A small image classifier, trained from scratch.
Training: soap at rate 0.0042, 8900 steps, held-out accuracy 83%.
Data: 145000 training examples, 15.7 epochs.
Rows from block 9, named by matrix and row number. Rows with one number belong to one channel. Each number is 128 + 32 x the weight over its row's rms, rounded and kept within 0 to 255. All counts start at 0. After the name is the row's rms in percent of the matrix's.
# convs0: first 3x3 conv (model.blocks.9.convs.0.weight, 96x96x3x3), inputs 12-23, a 3x3 kernel for each
# convs1: second 3x3 conv (model.blocks.9.convs.1.weight, 96x96x3x3, transposed), outputs 12-23, a 3x3 kernel for each
convs0.12 110 [114  96 144 147 141  70 132  89 124 162 162 150  56 120 138 130 121 159 156 101 112 138 128 103 162 115 147  91  99 133 121 101  93 166 134 155 169  99 116 126  63 146 143 113 147 132 217 158 104 117  65 135 110 122 126 109 125 126  81  76 107 132 113 119 188 152 123 113  58 115 138 149  77 184 160 125  78 126 167 133  59 141 114 189 104  46 154 123 140 119 143 159 131 166 113 116 119 128  98 169 157 116 120 128 120  97 172  80]
convs0.13 104 [115 108  78 149 156 118 151 174 113 152 204 153  98 136  87  86 129 190  81 140 112 119 170 112 150 122 119 114 160 141  90 115 128 162 152 184 138 109 106 151 137 135  87 153 255 141  98 180 131 144 113 122 102 149 117 136 131 171 102 109 128 129  99 166 101  57 133 149 121 140 119 159  59 164 150 108 135 153  96 116 108 111 114 139 133 151 136  87  93 119 152  98 147  99 172 113 103 135 141 113  83 138 118 205 205 161 142 124]
convs0.14 087 [106 120 147 158  96 128 167 176 122 190 162 104 135 122 177 119 111  93 175 144 118 116 166 177  93 103 120 167 117 121 139  77 135  87 138  65 122 164 123 119 138  76  98 129 130  94 134 163 118  78 125 149 122 121 185  73 155 119 108 139  88 192 109  47 196 101 183 146  74 126 103 130 134 194 181 140 164 155 106 122 127 112 108 212  90 133 102 143  81  93 157 157  79 122 109 154 106 197  71 119 128  97  88 129 191 158 138 103]
convs0.15 108 [151 121 139 149 133 149 102 122 153 182 117 143 119 143 111  96 126 125 148  98 119  98 107 139 102 150 149 159 183 122  88 164 140 132 134 109  92 136  35 116 139 141 150 103 111  80  82 123 132 110 151 133  80 166 118 105 117 144 104 133 130 170  81  63 210 118 179 110  89 100 130 161 111 146 121 173  76 126 130 147  70 132 156 156 115 144  77 111 108  94 108 150 107 131 119 158 127 119 121 128 149 116 156  83  97 171 142 136]
convs0.16 113 [120  77 143 128 144 121 140 130 130 175 124 166 105 156 100 116 123  78 155 103 147  45 163 118 138 123 143 166 142 110 102 122 137 101 166  69  95 117 147 117 111 101 179 142 129 148 117 137 109  63 143 123 163 136 141  72 108 109 123 190 104 105 200 137  86 135 168  98 153 107  77 125 146 153 172 155 103  57 121 129  75 119 190  78 150  62 110 181 116 141 134 156 158 122 138  93 108  82 123 185 165  91 117 120 117  65 140  65]
convs0.17 094 [ 52 144 158 170 139  84  89 151 157 142 152 154  85 126 123 152 112 149  91  86 132 161 166  94 102 139 127  92 122  93 129 152 111 160 151  96 152 129 158 103 109 103 127 115 106 125 152 113 106  38 132  60 135  88 135 132  86 148 166 139 133 110 134 173 149 171 194 118  78 159 139 144 109 162 132 101 116 131 115 168 113 106 106  80 113  73 141 125 116 115 121 150 129 131 109 114 183 174 104 131 161  93 136 116 175 136 159  86]
convs0.18 087 [156 115  89 162 143 120 139 138 109 150 134 134 112 157 209  74 118 153 109 171 145 129 116  58 197 137  88 137 113 168 112 103 127 129 116 112 111 121 121 101 110  82 138 124 145 108 106 121 140  86 153 190  97 115 117 179 148 193 169 139 166 114  83 139 126 135 124 145  88  99 163 161 140 138 100 113 158 106 194 143  69  95 120  82 102 102  98 149 138 134 150 116  79  67 135  76 111 168 100 104 127 138 125 105  90 114 192 135]
convs0.19 094 [ 33  78 107  89 125  95 235 154 132 132 141 115 141 179 123  63 137 167 153 174 151  70 105  95 115 135 106 146 141 151 137 165 156 118  80 102 148 106 120 130 149 114 134 121 152 104 185 191 102 102 126 153 112  62 160 138 100 143 158 119  57  47 134 120 117 116 100 125 140 116 131 168 111 129 152 148 111 142 101  87 126 143 157 131 145  99  45 114  82 103 112 169 103 137 113 136 138 102 151 127  70 105 223 149  69 105 155 147]
convs0.20 089 [111 114 178  73 126 136 116 130 143 195 106 132 181 135 195 133 115 186 168 152 127  96 149 122  78 173 127 150 131  97  93  88 154 176  86 109 111 166 113  57 173 126 164 121  84 168 134  74 151 143 133 117 140 206 134 151 166 105 105 152 124  37 110 123  86 130 140 200 107 114 121 115 191  86 169 134 139 125 114  87 174 132 111 152 159  77  75 126 107 110 187 111 118 154  56 117 122 109 115  94 107 131 114 157 132 120 165 128]
convs0.21 115 [107 163  78 169 144 138 139 145 150 132 134 146 114 137 109 141 144 112 180 125 116 140  87 174 115 123 141 161 138 169 179 114  96 148 180 119  88 123 166  93 155 164  70 145 123  97 129 115 115 142 142 105  62 135 135 129 169 106  96  90 135 139  95 157  77 109 120 150 154 158 131 145 135 112 165 151  95 106 108 110 151 152 138 159 129 147  68  42 107 112 142 133  90  83  84 184  97  72  98 173 143 156 156 126 130  94 128 108]
convs0.22 077 [100  87 119 101  88 100  92 129 121 138 139  67 104  84  98  74 103 111 121 139 145 129  86 140 117 135  89 112 103 192 122 162 158 109 100  54 161 138  85 143  99 159  91  95  99 138 155 118 139 100 110 146  73 153 161 155 110 189 145 100 142 157 111 132 107  80  83 120 124 148 134 158 110 139 134 129  59 103 164 199 132 146 161 119 122  88 139 136 101 153 105 134 141 154 150 126 109 106  94 100 117 129 147 105 101 119 118 140]
convs0.23 091 [ 95 108 137 130 137 159 173  43 126 110 125 105 141 121 123 147  99 109 134  67 160 124  99  74 102 131 178 133 154 126 101 119 182  89 145 140 197 153 170 122 166 100 115  58 192  72 141 123 163 102  83  89 162  96  92 114 109 147  96 125 140  86 112 142 112 112 123  61  87 156  94 156 188 103 126  93 175 110  88 100 114 179 136 208 146  81  60 159 116  84 154 209 124  87  99 113  97 126 119 118 159 133 156  98  99 108 104 133]
convs0.24 087 [211 168 118 129 180  88  71  79 187 122  96 147 146 147 150  64 138 124 137 189 116  68  98 117 134 101 157  88 123  97 137 126 125 107 158  88 156 120 112 183 127 189 146 105  95 158 170  69 140 131 127 126 122 114 155 127  59 103 136 138 190  89 177 184 163 100 138  99 163 100 143  64 129 136 162 125 101 116 115 102 150  34 119 137 138 140  34 159  70 156 150 129 107 117 136 165 143 113 170  75 123 131 117 132 148 146 145 134]
convs0.25 095 [164 147 128 100 148 153 142  89 115 122 114 114  85 162 122  88 157 122 134 167 116  72 142 122  85 113 136  97 128 142 127 119 188  97 197  97 122  39 174 125 157 108 211 155 129 121 132 145 100 155 122 148 160  97  61 192  99 136 191  74 118 176  59 205 119 108  93 143 143 106 182 117 169 143 165 124  94 137 106  91 170 103 166 186  72 133 129 125 135 126 129  68  78 136 163 106 128 116 142  57 178  89 169 138 118 147 122 152]
convs0.26 108 [172 123  98 182  64 109 168 160 122 101 148 170 138 175 182 152 125 143 118 138  97 150  92 113 152 135 100 122 128 161  99  34  76 105  93 157 128 128 119 112  83 151 180  80  98  59  93 156  84 135 153 182 126  99 141 100  93 105 121 123 119 146 164 129 120 117 148  53 123 147 113 148 159 116 127 108 184  90 169 125  44 102 140 155 115 121 106 123 151 153 167 111 118 121 116  97 120 145 154 156 187 146 144 151 120 123 137 149]
convs0.27 109 [129 132  80  74 138 120 112 140 103 143 120 111 126 118 163  79 117 188 131 109 133 136 142 157 133 144 147 136 123 139 138 167  91 125 127  97  97 118 146 185 109 105 143 138  86  96 111 171 144 177 113 127 132 113  78 119 100 126 149 126 162  97  97 132  97 103 117 106 183 143 144 132 138 190 166 103 168 122  97 219  42 133  63 174  47 156 174 130  82 175 117 160  97 146 139 135 102 160 144 111 113 176 128 138 130 141 121  64]
convs0.28 090 [137  82 130 161 156  77 105 143 163  72 143 125 159 111 142 107 170 123  59 134 159 129  85  20 128  89 188  77 160 113  65  99 102 162 125 118 122  89 191 116  93 170 154 162 107  99  86 142 116 133  62  75 103 185 136 151 119 140 138 162 152  61 112 127  91  94 128 147 121 119 167 121 118 141 134 151  83 115 135 164 141  83  95 217  94  84 155 134 124 123 161 150 132  86 157  95 160 172 144 100 158 116 118 127 104  89 114 143]
convs0.29 117 [167 137  88  83 139  59  87 103 148 171 128 118 110 151 106  90 119  80 114 120 106 103 153  86 125 148 214 121 139 156  83  86 140 186 210 125 139 115 180 166  66 124 138 132 111 123 145 128 114 125 120 114  89 160  74 119  89 102 156 104 188 115 142 130 145 127  94  91 185  95 143 120  89 135 101 143 104 145 136 109 133 129 130  77 106  84 149  95 109 142 145 112  97 161 138 117 134 112 142  94 140 126 105 164 123 199 116 127]
convs0.30 092 [174 154 164 161 145 167 152 145 176 129  44  86 121  88 109 150 104 135 117 153 177 118 134 155 181  92 110 152  81 147  88 176  89  93 112 112 106 138 101 134 111 143 161 156 135 103 145 117  73 114 132 129 148 169 128 145  61  99  85 110 130 124 154 169 134  92 145 144 142 126  96 122 132 185 109 147  74 139 137 140  91 129 109 141 131 100 126 115 159 128  73 142  93  93 136 143 125 129 119 142  46 125  84 113 178 155 120 121]
convs0.31 110 [157 165  93 111  82 119 144 124 152 128 130 152 121 125 155 145 138 108 125 136  82 100 187  98  86 101 118 164 149 133 124 112  75  82  86 158 134 206 132  99 115 116 141  78 149 141  73 145 186 133 186 140  57 110 159 167  75 166 133 106 125  89 153 144  82 119 100 136 122 139 125 171 116 101 144 168  83 165 184  94  97 126 177  88 146 168 105 178 137 122 179 101 123 143 143 129 153 148  56 105 131 147 114 204 150 183 148 114]
convs0.32 089 [158 144 159 100 139 146 179 198 124 206 139 129 100 114 122 121  61 142 152 136 133 154 118 118 104  87 131 126 142 166 118  96 155  92 139  90 130 133 141 109 118 154 134 122 118 126 137  84 129  87 146 147 169 117 143 152  94 156 158 105 126 113 101 133 132 116  87  95 133 121 157 164 151  84  89 153 124 144 105 168 124  87 109  47 102 170 135 136  98 151 219 127  91  97 146 181  99 170 158 121  76 139 102 135 154  89 104 169]
convs0.33 100 [102  92 122 138 120 152 158 146 148 157 117 156 117  81  57 121 136 142 102 116 146 154  94 132 115 124 144 138 134  95 158  96 116 127 102 210 130 126 150  79 152  84 172 118 119 140 209 100 157  91 142 107 108 111 124 144 135 140 110  77 174  99 157  87 114 134  91 192 141 109  98 121 150 138 178 122  84 146 148 139 111 107 119 132 145 156 156 152 134  89 170 163 166 109 113 162 142 173 126 123 136 145  71 139 183 141  91 141]
convs0.34 110 [140 196 148 123  85 136 108 136 111 124 150 103  96 129 108 139 128 119 101 119 191 120 148 104  93 140 152 186  93 167 104 176 119  87  84 191 150 152  48 154 102 177  57  80 110 141 102 176  87 165 131 219  86  97 137 131 145 139 111 118 105 143 106  82 118 137 151 106 182 105 125 126  93 132 136 185 105 139 100 115  63 150 110 147 126 180 100 123 113 140 116 169 135 101 127 145 119 156  87  89 104 129  91 132 152 131 147  92]
convs0.35 092 [ 95 150 160 171 156  75 155 131 122 160 103 180 126 146 128 122  93 148  92 120 163 132 106  94 111 145 126 198 167 114 106 150 120  60 120 183 101 120  74 118  93 118 213 123 135  92 196 154  95  84 108 116 144 149 128 154 123 104 178 118 126 148 173  69 174 177 107 171 132 102 152 156 135 140  85 111 131 137 109 110 122 148  94 129 160 148 116 153  68 117 104 215 139  96 118 119 127 152 131  98 142 148  83 123 147 123 111  68]
convs0.36 108 [132 148 124 101 179 121 178 123 127 138 159 121 110 126  68 115 192 173 147 107 127 153 134 122 126 164 156 113 132 142 107 149 109 114 174 108 140 126 146  89  99  98  77 148 160  81 207 132 150 116 130 113 160 143 144 190 126 167 141 137  70  89 108 147 133 108 148 113 109 171 175 103 198 204 192 123 160 173  87 111 148 137  88 112 133 123 173 136 154 147 139  92 196 172  98 135  88  94 132 116  77 117 154 131 143 170 124 147]
convs0.37 105 [123 143 167  81 154  94 124 146 102 162 171 150 129 134 104 131 127 145  96  76 156 112  64  96 104 139 110 133 174  56 155 144 106 190 195 129 117 107 185 137 167 106  82 138  84 112 147 139 114  28 123 141 157  84 115 127  80 112 114 172 162 105 110 121 135  92 155  77 140 133 167 156  89 164  99 125 154 130 156 110 107 189 134 159 100 105 116 157 133 146 121 118 205 130 161 154  90 102 102 164 152 107  39 114 111 165 130 187]
convs0.38 086 [122 128 120 165 120 143  85  84 125 184 115 121 119 178  98 109 123 137 108 155 125 153 136  67 109 117 144 139 118 145  82 116 162 192 173 144 128 132 127 147 139  83 134 166 166 138 143 131 133 107 104 127 146 110  95 151 150 147 193  86 192 184  98 122 146 128 102 134 144 128 212 147 156 134 117 129 166 119 140  96 117 184 159 161 139 106  83 120 111  86 132 138 148 147 116 113  77 136 162 143 136 151 141 103 110 147 126 150]
convs0.39 090 [132 124 105  75 173 156 150 131  60 150  92 157 129 129  87  71 121 149 106  96 150 133  86 102 135  98 118 137  79 120 149 123 171 109 188 127 103 138 189  98 119 115 183 140 138 132 180 151  71 157 115 105 105 143  60 150 159 141  87 120 145  95 132 132 176 109  96  84  82 161 158 109  70 127 169  85 138 132 134  87 105 201 113 140 200 104 138 115 121 126 148 141 147 164 133 113  89 129 138 165 160 136 144  83  94  96 142 144]
convs0.40 108 [186  86 108 151 133  79 137 120  95 132 142 132  71 143 128  77 104 108 154 145 153  72 131 122 207 149  80 109  88 156 196 143 108 145 129 126 109 135 131 109  90 135  92 141 119  91 100 164 171 119 143 131  60  54 115 141 138 106  81 114 110  71 136 147 140  98 214 198 161  83 123 117  92 135  95 134 113 130 135 130 132  86  85 105 144 140 124  99 167 242 218 132 154 116 192 152 131 118 100 135  87 129 101 155  97 176 115 102]
convs0.41 100 [ 82 163  92 109 105 175  99 169 101 115 108 130 140 145 125 143 139 138 177 111 163 116 102 117 116 146 190 152 179 142 223 129  60  64 146  96 153 135 143 127 113 114  80 165 107  82 128 136 164 113 134 129  73 133  99 177 163 144 131  63 160 166  99 158 124 154 197 114 150 115 101 148  72 128 140 142 141  96  89  80 103 142 162 148 165 100  81  87 102 166 163 112 155 128 115 132 194 137  85 160 100  96 115 108 172 121 117 120]
convs0.42 099 [138 163 165 150 153 132 119  71 145 133 141 173 165 182 111  57 114  97 136 116 110 148 119  70  87  97 123  79 109 104 117  79 123 168 115 159  85 151 147 127 137 122 103  66  91 120 155 109 137 104 171 114 100 144 105 113 112 137 115  73  98 138 178  97 112 160 177 145 127 134  91 143 112 172 157 153 184 129 120 116 124  67 120 148 193 137  33 117 192  92 126 192  95 180  75 110 154  94  74 149 136 147 126  67 129 122 131 171]
convs0.43 100 [109 157  88 105 120 125  92 102 113 146 126 155 185  94  79 101 109 103 196 127  99 109  63  72 157 158  82 122 137 166 115 163  96 132 112 120 144  75  94 154 167  80 110 146 121 162 112  61 107 168  82 196  65 124 144 124  70  52 199  86 145 172  91 144 148  92 182 111 109 136 151 156 163 104 129  82 115 138 110 115 140 129  89 167  77 126 109  89 153 104 155 151 125 107 182  86 164  92 105 136  65 145 117 168 144 118 111 100]
convs1.12 101 [112 154 133 133 122  89 148 109 168 119  57 103 128 107 147 121 116 171  87 143 130 105  94 179 150 106 153 114 177 156 118 121 144 130  84 145 178 111 147 153 133 109 113  96 122 206 174 163  99  60 102 115 124 144 116 129 134 138 184 137 109 140 144 210 161  94 106 142  91 124  54 103 105 124 149 157 125  99 172  99 199 164  72 156 102 140  59 139 117 154  73 140  85 183 148 109 141  63 100 131  77 122 115 143  87 109  67 100]
convs1.13 111 [134 146 143 159 114 146  88 103 107  89 118 118 116 144 173  76 127 121 124 129  99 191 124 139 109 112 105  96  90  94 165  82 120 126  95  74  63 132 133 122 165  74 109 147 111 137 141 143 158 105 129 122 168 149 113 101 104  78 153 149 126  94 146 120 159  97 113 104 176 110  94  96 123 138 123 159 155 145 101 116 143 121 132 165  98  46 116 169 125 125 133 129 169 118 124 117 112  96  84 107 151 121  81  83 162 130  86 146]
convs1.14 100 [132 142 147 129 107 172 137 128  88 118 112  89 129  97  72 173 108 130 132 160 109 121 104 114 105 129 137 172  52 234  62 173 123 126 132 104 123 122 133 161  93 130 145 116 121 145  83 119 109 101 104 180 179 200 156 127  78 168 127 120 113 129 145  88 131 103  83 159 150 140 116 152 120 113 171 157 156 148 148 106 141 138 159 145 129  98 151  78  89 176 134 131 154 123 161 123  99 114 160 114 112 119 105 160 145 134  88 140]
convs1.15 103 [155 163 196 147 130 121 133 160 117  79  80 161 144  98 157  83  84  86  53 134 115  68 172 119  73 123  88 132 121  96 120 117 176 189  91 120 108 128 114 146  91 186 211 167  95 126 155  86 146  86 128 151 100 217 114 127 117 146  72 127  98 149 183 115 114 156 139 197  97  98 101 131 163 173 180 144  95  93 105 124 189 107 107 148 117  73 117 144 112 128 156 139  88  89 102 102 163 109 106 105 144 147 167 188  92 100  93 170]
convs1.16 100 [119 147 123 137 144 173 127 112 105 155 124 145 152  89 119  67 115 169 109 149 137 145 122 142 114 106 114 131 105 164 120 188 164 175  69  92 127 113 130 111 163 176 123  83 198 123 186 145 181 108 151 187  87 116 109 130 123  64 161 159 148  81 154 143 138 124 108 172  82  66 101 132 116 177  63 130 149 139 115 107 130 150 106 100 128 109 100 122  82 142 177 137  63 141 117 108 122 105 158 156  98 105 115 129 123 118  68  88]
convs1.17 107 [ 93 111 124 180 169 154 146 136 133 124  98 108  97 102 171 135 131 163 160  63  94  95 132 172 152  95 173 133 115 129 142 150 197 191 164 165 126  99 134 165  44 119 121  67 131  80  97 167  81 145 125 239 128 147 106 136 116 134  92 107 175 133 194 133  79 119 114 113 114 105 172 120 104 184 170 134 150 141 173 108 144  79  91  75 142 141 132 151 120 129 113 110 116 143 140 135 149 110 145 144  98 154 110 111 135 179 142 169]
convs1.18 092 [ 83 130  82 130 129 124 112 183 142 133 113 133 107 182 144 121 138 158 133 120 114 130  92 133 122 150 131 118  64 117 128 135 170 122 155 127  78 137  56 147 114 163 133 179 115 142  60  99 124 176 107 148 131 145 119 157 114 101 135  69  39 126 146 104 118 125 196 149 110 140 122 118 141 131 107  98 108 165 106 104 136 115 153 145  95 114 156 150 133  99 143 106 136 163 143 187 163 142 154 185  99  78 182 139 150 152  81  93]
convs1.19 101 [ 89 147 103 132  86 125 105 113 118 144 124 151 135 147 117 171 113  53 139 129 150 135  76 186 100  89 131  94 181 139 149  90 124 148 101  87 115 139 132 154 127  83 133 113 153 102 101 112  95  93 114 116 178 163 169 149 124 138 130 111 136 222 100  94 131 124 154 129 149 134 115  95  99 167 121 141 120 130 160 164 102  92 165 134 119 111 126 173 128 118 178 208 147 207 142 154  92 150 130  84  95  91 171 168 101  66 176 137]
convs1.20 099 [138 112 122 113 113 129 144 140 112 136 190 117 108 162 132 159 183 159 143 128 142  78  84 111  84 106 186 145  88 113 161 104 143 100 178 116 106 121 140 130 105 132 109 134 117  83 103 178 112 132  71 108 145 114 112  83 132 144 136 148 134 127 161 118 120  95 163 176 107 149 145 133  62  72 146 121 165 118 148 147 197 141  83 172 148 192  86 100 125 128 150 133 139 142 143 153  94 106 144 105 175 138 117 112 163 142  91 106]
convs1.21 095 [123 120 169 153 138 145 134 153 159 149 137  47 112 133 143 132  98 140 166 102 110 103 106 128 113 121  89 111 108 148 122 148  82 142 115 121 116 152 100 119 122 140 152  99 148  89 164 101 160 121  85 113  86 137 138  96 229 168 140  73 104 130 139 139  91 111  76 208 142  92 122  79 160 167 235 157 155 111 129 146 125 114 111 115 165 107 132  86 148 145 143 107 128 119 118  97 147 113 147 160 101 160 175 116 101  89 164  79]
convs1.22 101 [113 137 155  84 136 126 119  89 141 149 186  81 142 141 108 115 135 112 165 154 135 116 196 144 124 150 102 164 135  93 117 132 113 101 116 110 182 173 138 110 157  75 158 109 110 152 116 149 194 103 111  77 168 166 126 106 113 146 151 131 114 157  82  65 143 142 170  95 106 132 104 197 105 127 171 118 122  99 111 124 160 104 107 177 151 179 106 148  99 124 173 125 128 160 119 164 130 124 155 100 134 167 173 102 144 105 132 203]
convs1.23 100 [140 169 149 111 156  75 172 132 198 103  94 111 128 115 153  87 128 127 169 137  92 190 128 152  84 146 124 140 186 142  89 184 150 140  78 153 177 155 137  67 116 116  92 136  84 145 105 101  95 198 130 154 106  67 107 183  67 107  93 141 130 163 124 118  77 177 177 187 124  80 116 170 132 173 120 127 112 155 123 136 163 108  65 118 158 164 102 164 175 131 135 112 151 142 119 158  92  73 120 119 106 146 157  92 160  58 119 150]
convs1.24 093 [117 107 116 141 134  98  98 124 121 114 128 152  76 153  81 174  91 129 118  88 129 121 157 137 156 127 135 119 120 140 113  96 156 150 116 149  81 106  83 103  34 157 197 168 139 106 161 129  80 109  72 178  84 195 132 129  44 152 131 135 169 135 135 156 143 172  81 228 110  92  93 142 171 165 126 163 111 105 158  84 172 145 116 157 150 161  68 135  91 161 142 110 144 117 156 159 100 109 101 157 128 174  82 102  99  84  90 141]
convs1.25 101 [103 116 100  94  78 150 132 150 143 178 101 169 128 141 130 105 143 107 111 176 123 142 166 150 111 127 162  99  99  99 117 148 198 159  80  63 152  80  79 163  68 207 133 185 105 124  89 118 147 117 110 194  77 137 128 103 118 167 184 130 137 136 155  91 145  94 104  74 175 100 170 127 143 159 159 124 155 123  92 103 179 138 132 119 178 126 120 149 107  87 121  95 131 149 127 101 146 128  97  73 128 148 143 128 150 142  93 197]
convs1.26 104 [134 125 149 196 163 150 103  92 119  97 138  75  93 121 159 104 169 153 115 118 166 168 126  95 162  84 130 107 128 115 180 123 116 116 116 153 166 110 104  59 168 155 126  95  52  77 150 105 177 126 186  80 116 143 132  91 182 159 196  98  66 106 106  98  98  93 138 104 116 125 133 143 137 177 133 151 153 159 157 152 160 139 119 117 136 160 126 109  90 132 117  74 107 143 141 130 124  96 117 107 139 101 131 149 153 149 132 127]
convs1.27 100 [130 150 138 126 114 128 141 114 134 107 132 131 110 162 110 151 158 137 123 114 129 160 152 191 104 120 181 154 139  94 171  86 147  70 107 188  97 101 142 110 121  68 144  94 129 132  66 193 162 104 145 168 183 122 159  77 147  89 116 137 138 169 137 112  65 167 106 137 136 110  98 175 148 130 183 143 166 136 129 162 138 181 160 110 115  95 149 118 118 165 106  92 151 186 120 141 106 189 120 160 161 167 122 153  91  90 173 131]
convs1.28 090 [165  80 119 155 109 156 127 147  85  99 103 157 106 163  99 119 128 192  90  99 100 143 140 170 178 141 126 128  85 117 143  79 186 113 110 185 159 140 121  82 140 159  86  99 137 154  15  80 215 200 164  88 163 159 204 182 156  70 135  69 184 145 157 165 164 111 155 146 138 121 165 141 120  83 159 106 195 112 173 135 147 145  69  93 134 187  95 144 129 123 164  97 130 165 144 117 132 140  97 106 112 137 125 174  80  94 131 144]
convs1.29 102 [142  85 139 146 147 123 156 113 104 162 143 133  96 112 107 168 141 132  92 116 154 158 122 154 143 199  89 169  49 132 101 151 125 158 160 118 176  93 135  89 107  98 160 108 178 101 180 103 131 106  86 110 114 201 139 158 168  82 144 154 173 126 145  74 113 108 139 125 176 174 105 127 177 128 169 151 153 136 176 201 109 147 111 109 123 176 183 180 126 118 134 132 127 163 118 163 180 143 159 133 134 136 120 139 176 122 124 179]
convs1.30 098 [161 122  89 168 148 178 154 193 138  89 153 107 106 166  72 124 105 158 115 137 154 123 122 126  91  83 132  98 104  86  99 140 104 125 102 110 102 150 128 102 112 127 146 129 136 134  79 159 148 171 108  68 121 110 145 122  96 144  93  96  79  89 159  89 141 152  81 118 150 106 165 113 168  68 161 143 134  92 166 107 119 156  69 123  90 163 109 168 156 145 103  80 150 139  82 171 141 113 134 131  80 106 161 117 174 133  94 128]
convs1.31 102 [160 159 182 156 177 165 153 118 118  73 111  67 121  63 132  87  66 106 121  95 179 143 179 166 124 132 127 111 140 118 175 117 143 105 110  91 189 113 109 136 117 146  99  75 124 124 208  99 149  79 143  88  64 171 153 108 136 126 156  72 124 109 100  69  89  93 149 211 134 193 111 148 119 157 205 137 160 107 175 124 147  85 123 128 105 121 156 181 110 105 175 120 119  97 190 151 198  95 120 114 116 133 113 152 112 157  68 150]
convs1.32 095 [154 151 109 157 134 145 111 122 114 119 127 159 155 107 103 145  82 135 159 131 107 119  86 131 170 137 124 143  77 140  82 127  77 107 158  77 159 122 136 142 142 125 164 129 106  39 129 124 102 138 102 127 109 175  98 140 173 155  94  86 107 114 138 127 119 121 147 183  76 134 146 153 110 160 144 152 101 168 151  76  52 106 171 144 136 107 150 119 109 109 160 129 111 104 191 116 186 119 156 113 159 130  99 141 182 137 148 143]
convs1.33 107 [128 178 114 144 162 146 163 138 141 127 117 163 156 108 136  97 147 108 144 146 111  78 142 164 116 149 110 104 174 117 162 125  71 141 129 158 137 117 138 147 116 152 108 155 144  92 165 154 101 135 120 119  92 161 107 144  73  88 173 148  86 129 118  75 117 153  77 148 148 125 190 126 125 140 151 143 122 170 108 129 101 162 201  56 126  81  84 153 109  83 122 161 121 186 202 166 163 153 114  95 181  88 112  70 111  69 150  87]
convs1.34 095 [126 126 163 102 138 112 135 149 132  94 133 118 129  96 133  70  75 117 142 154 113  93 170 132 148 107  86 105 116 176 135 149 150  63  85 122 136 139 134  48 143  78 208 102 131 133 157  55 129 153 168 113  33 151 141 125 143 159 103 123  73 124  93 105  43 202 194 192 161  98 165  97 122 145 195 110 113 128 201 170 160 146 116 132 162 105 144 106 146 106 140 142 126 175 151 171  70 107 120 130 109 184  96 122 160 159 114 188]
convs1.35 102 [122 121 128 110 138 148 141 124 105 142 113 125 111 132 119 131 104 147 164 102  96 166  78 199 206 123 123  71 155 150  96 176 121 142  99  92 154 134 104 179 128 189 213  94 145 138 122 158 145 160 156  67  82 115 126 141 127 115 122 125 111  92  92 174 102 171  94 134 114  32 124  99 132 113 106  54  99 178 167 132 141  93 150 104 123 149  80 108 150 149 162 130 119 137 154 137 105 136 143 110 166 194 126 127 169  58 192 180]
convs1.36 109 [122 145 132 145  80 106 153 158 111  95  36 154 156 190 158 131 114 122 129 139 127 144 159 150  99 132 113 174 123 180 138 103 106 145 110 125 144 150 102 134  98 101 128 117 131 100 152  76 108  94  68 138 181 179 164 152  88 105 161 143 139 156 111 174 145 158 119 126 102 156 184 120  90 142 151 123  87 120 151 110 154 121  97 138  77  82 137 159 115 107 174 104 127 130 110 130 210 181 148 139 154 148 123 106 100 142 119 134]
convs1.37 097 [158 140 160 162 164 147 176 143 146 150 142  86 161 124 160 115 134  94 156 122 139  30 105 178 154 169 182 179  89  80  59  99 118 171  84 122 160 139 154 110  94 174  95 107 115 152 110 184 154 105  61  82 144 122 117 113  98 119 117  98 177  90 112  82  75 140 108 133 163 186  50 151 175 170 125 137 218 146 128 120 134 135 109  81 133  98 132 102 149  98 139 145  71 143  93 209 130 158 133 152  92  90 152 182 188 177 115 149]
convs1.38 092 [154 115  95 117 118 149 146  99 112  60 180 105 161 119  97 176  44  79 160 130 173 150 139 103 159 125 134  70 117 106  95 138 231 180 106  72  76  85 187 159 110 132 136  55  94 135  94 103 120 182 128 116 166 138 168 106  89 128  56 120 113 165 142 122 119 155 111 106  90 139  82 103 103 132 150 164  88 160 113 128  90 120 172 167 157 170  95 115 116  75 113 149 138 195 127 124  79 105 112  90 140 184 168 158 195 151 115 171]
convs1.39 094 [106 118 132 150 114 107 170 136 137 179 104 129 147 135 142 132 171  79 153 122 122 137 147 114 100 165 100 105 110  99 166 154 135  66 153 136 133  66 129 158 108 114  44  78 160 120 155 166 156  87 147 188  59 133 141  97  98 128  74 147 165 140 123  98 128 152 149 144 117  96  22 150 131 149 146 134 151 171 183  48 167  59 143 128  93 168  95 124  87  96  99 132 128 121 153  78 154 180 137  83  75 126 152 143 102 151  69 160]
convs1.40 107 [117 118 142 106 105  84  83 120 127 131 148 173 163 115 129 149  68 139  96 154 153 113 103 144  86  90 134 168 114 107 105  79  80 124 112  98 132  96 175  94 129 138  97 208 187 108 170 143 107 127 116 123  24  66 138 109  66  97 149  95 116 148 163 104  73 178 104 129 134 132 129 121 106 121 125 161  95 140 142 134 163 120 123 143 171 129 182 120 106 172 140  52 126 165 183 102 186 100 151 123 119 138 162  97  95 131  98 160]
convs1.41 095 [135 144 141 130 104 127 107  89 116 103 108 130 111 123  91 145 146 147 100  94 125 125 131 177 122 133 120 173 113 165 118 163  88 112 145 116 121 102  34 150  90 121 133 151 115 103 119  68 135 161 154 153 151 131 166 201 166 146  50 158 126  29  65  48 124 117 124 183 137 205  69 160 105 136 195 129 107 100 114 137 116 142 148 176 127 153  32 163 130  82 143 113 148 124 201 137 116  92 105 154  91 131  88 137 124 126 151  95]
convs1.42 100 [ 81 161 120 176 156 102 147  98 108 155 138 134 119 145 122 149 116 130 117 151 104 123 114 145 136 157 122 103 136 109 112 216 121 164  72  87 102 155 158 160 137  91 110 152  91 126 164 201 159 132  91 107  87 136 124 101 172 121 132 144 154 142 108 117 132 120 183 135 102  88 176 165 164 120 125 153 153 160 132  62 106 126 102 192 169 127 112 140 114 149 147 142 154 106 171 121 158  85 133  85 149 113 144 185 123 117  92 147]
convs1.43 095 [159 165 164 147 133 115 115 155 117 170  96 140 167  67  89  94 153 129 165 110 107 131  78 190  65 111 126 165 114 134 195  76 121  71 120 181 104 113 188 136 141 114 182 143 116 131  76 102 164 137 184 126 136 118  97  98 102 113 127 148 114 125 154 180 116 126 119 129 135  90 125 106 134 121 137 169 117 163 167 132 122 113 124 193 143 153 130  65 150 101 110 107 121 126  90 173 131 141  90 103 101 143  93 142 132  81 142 108]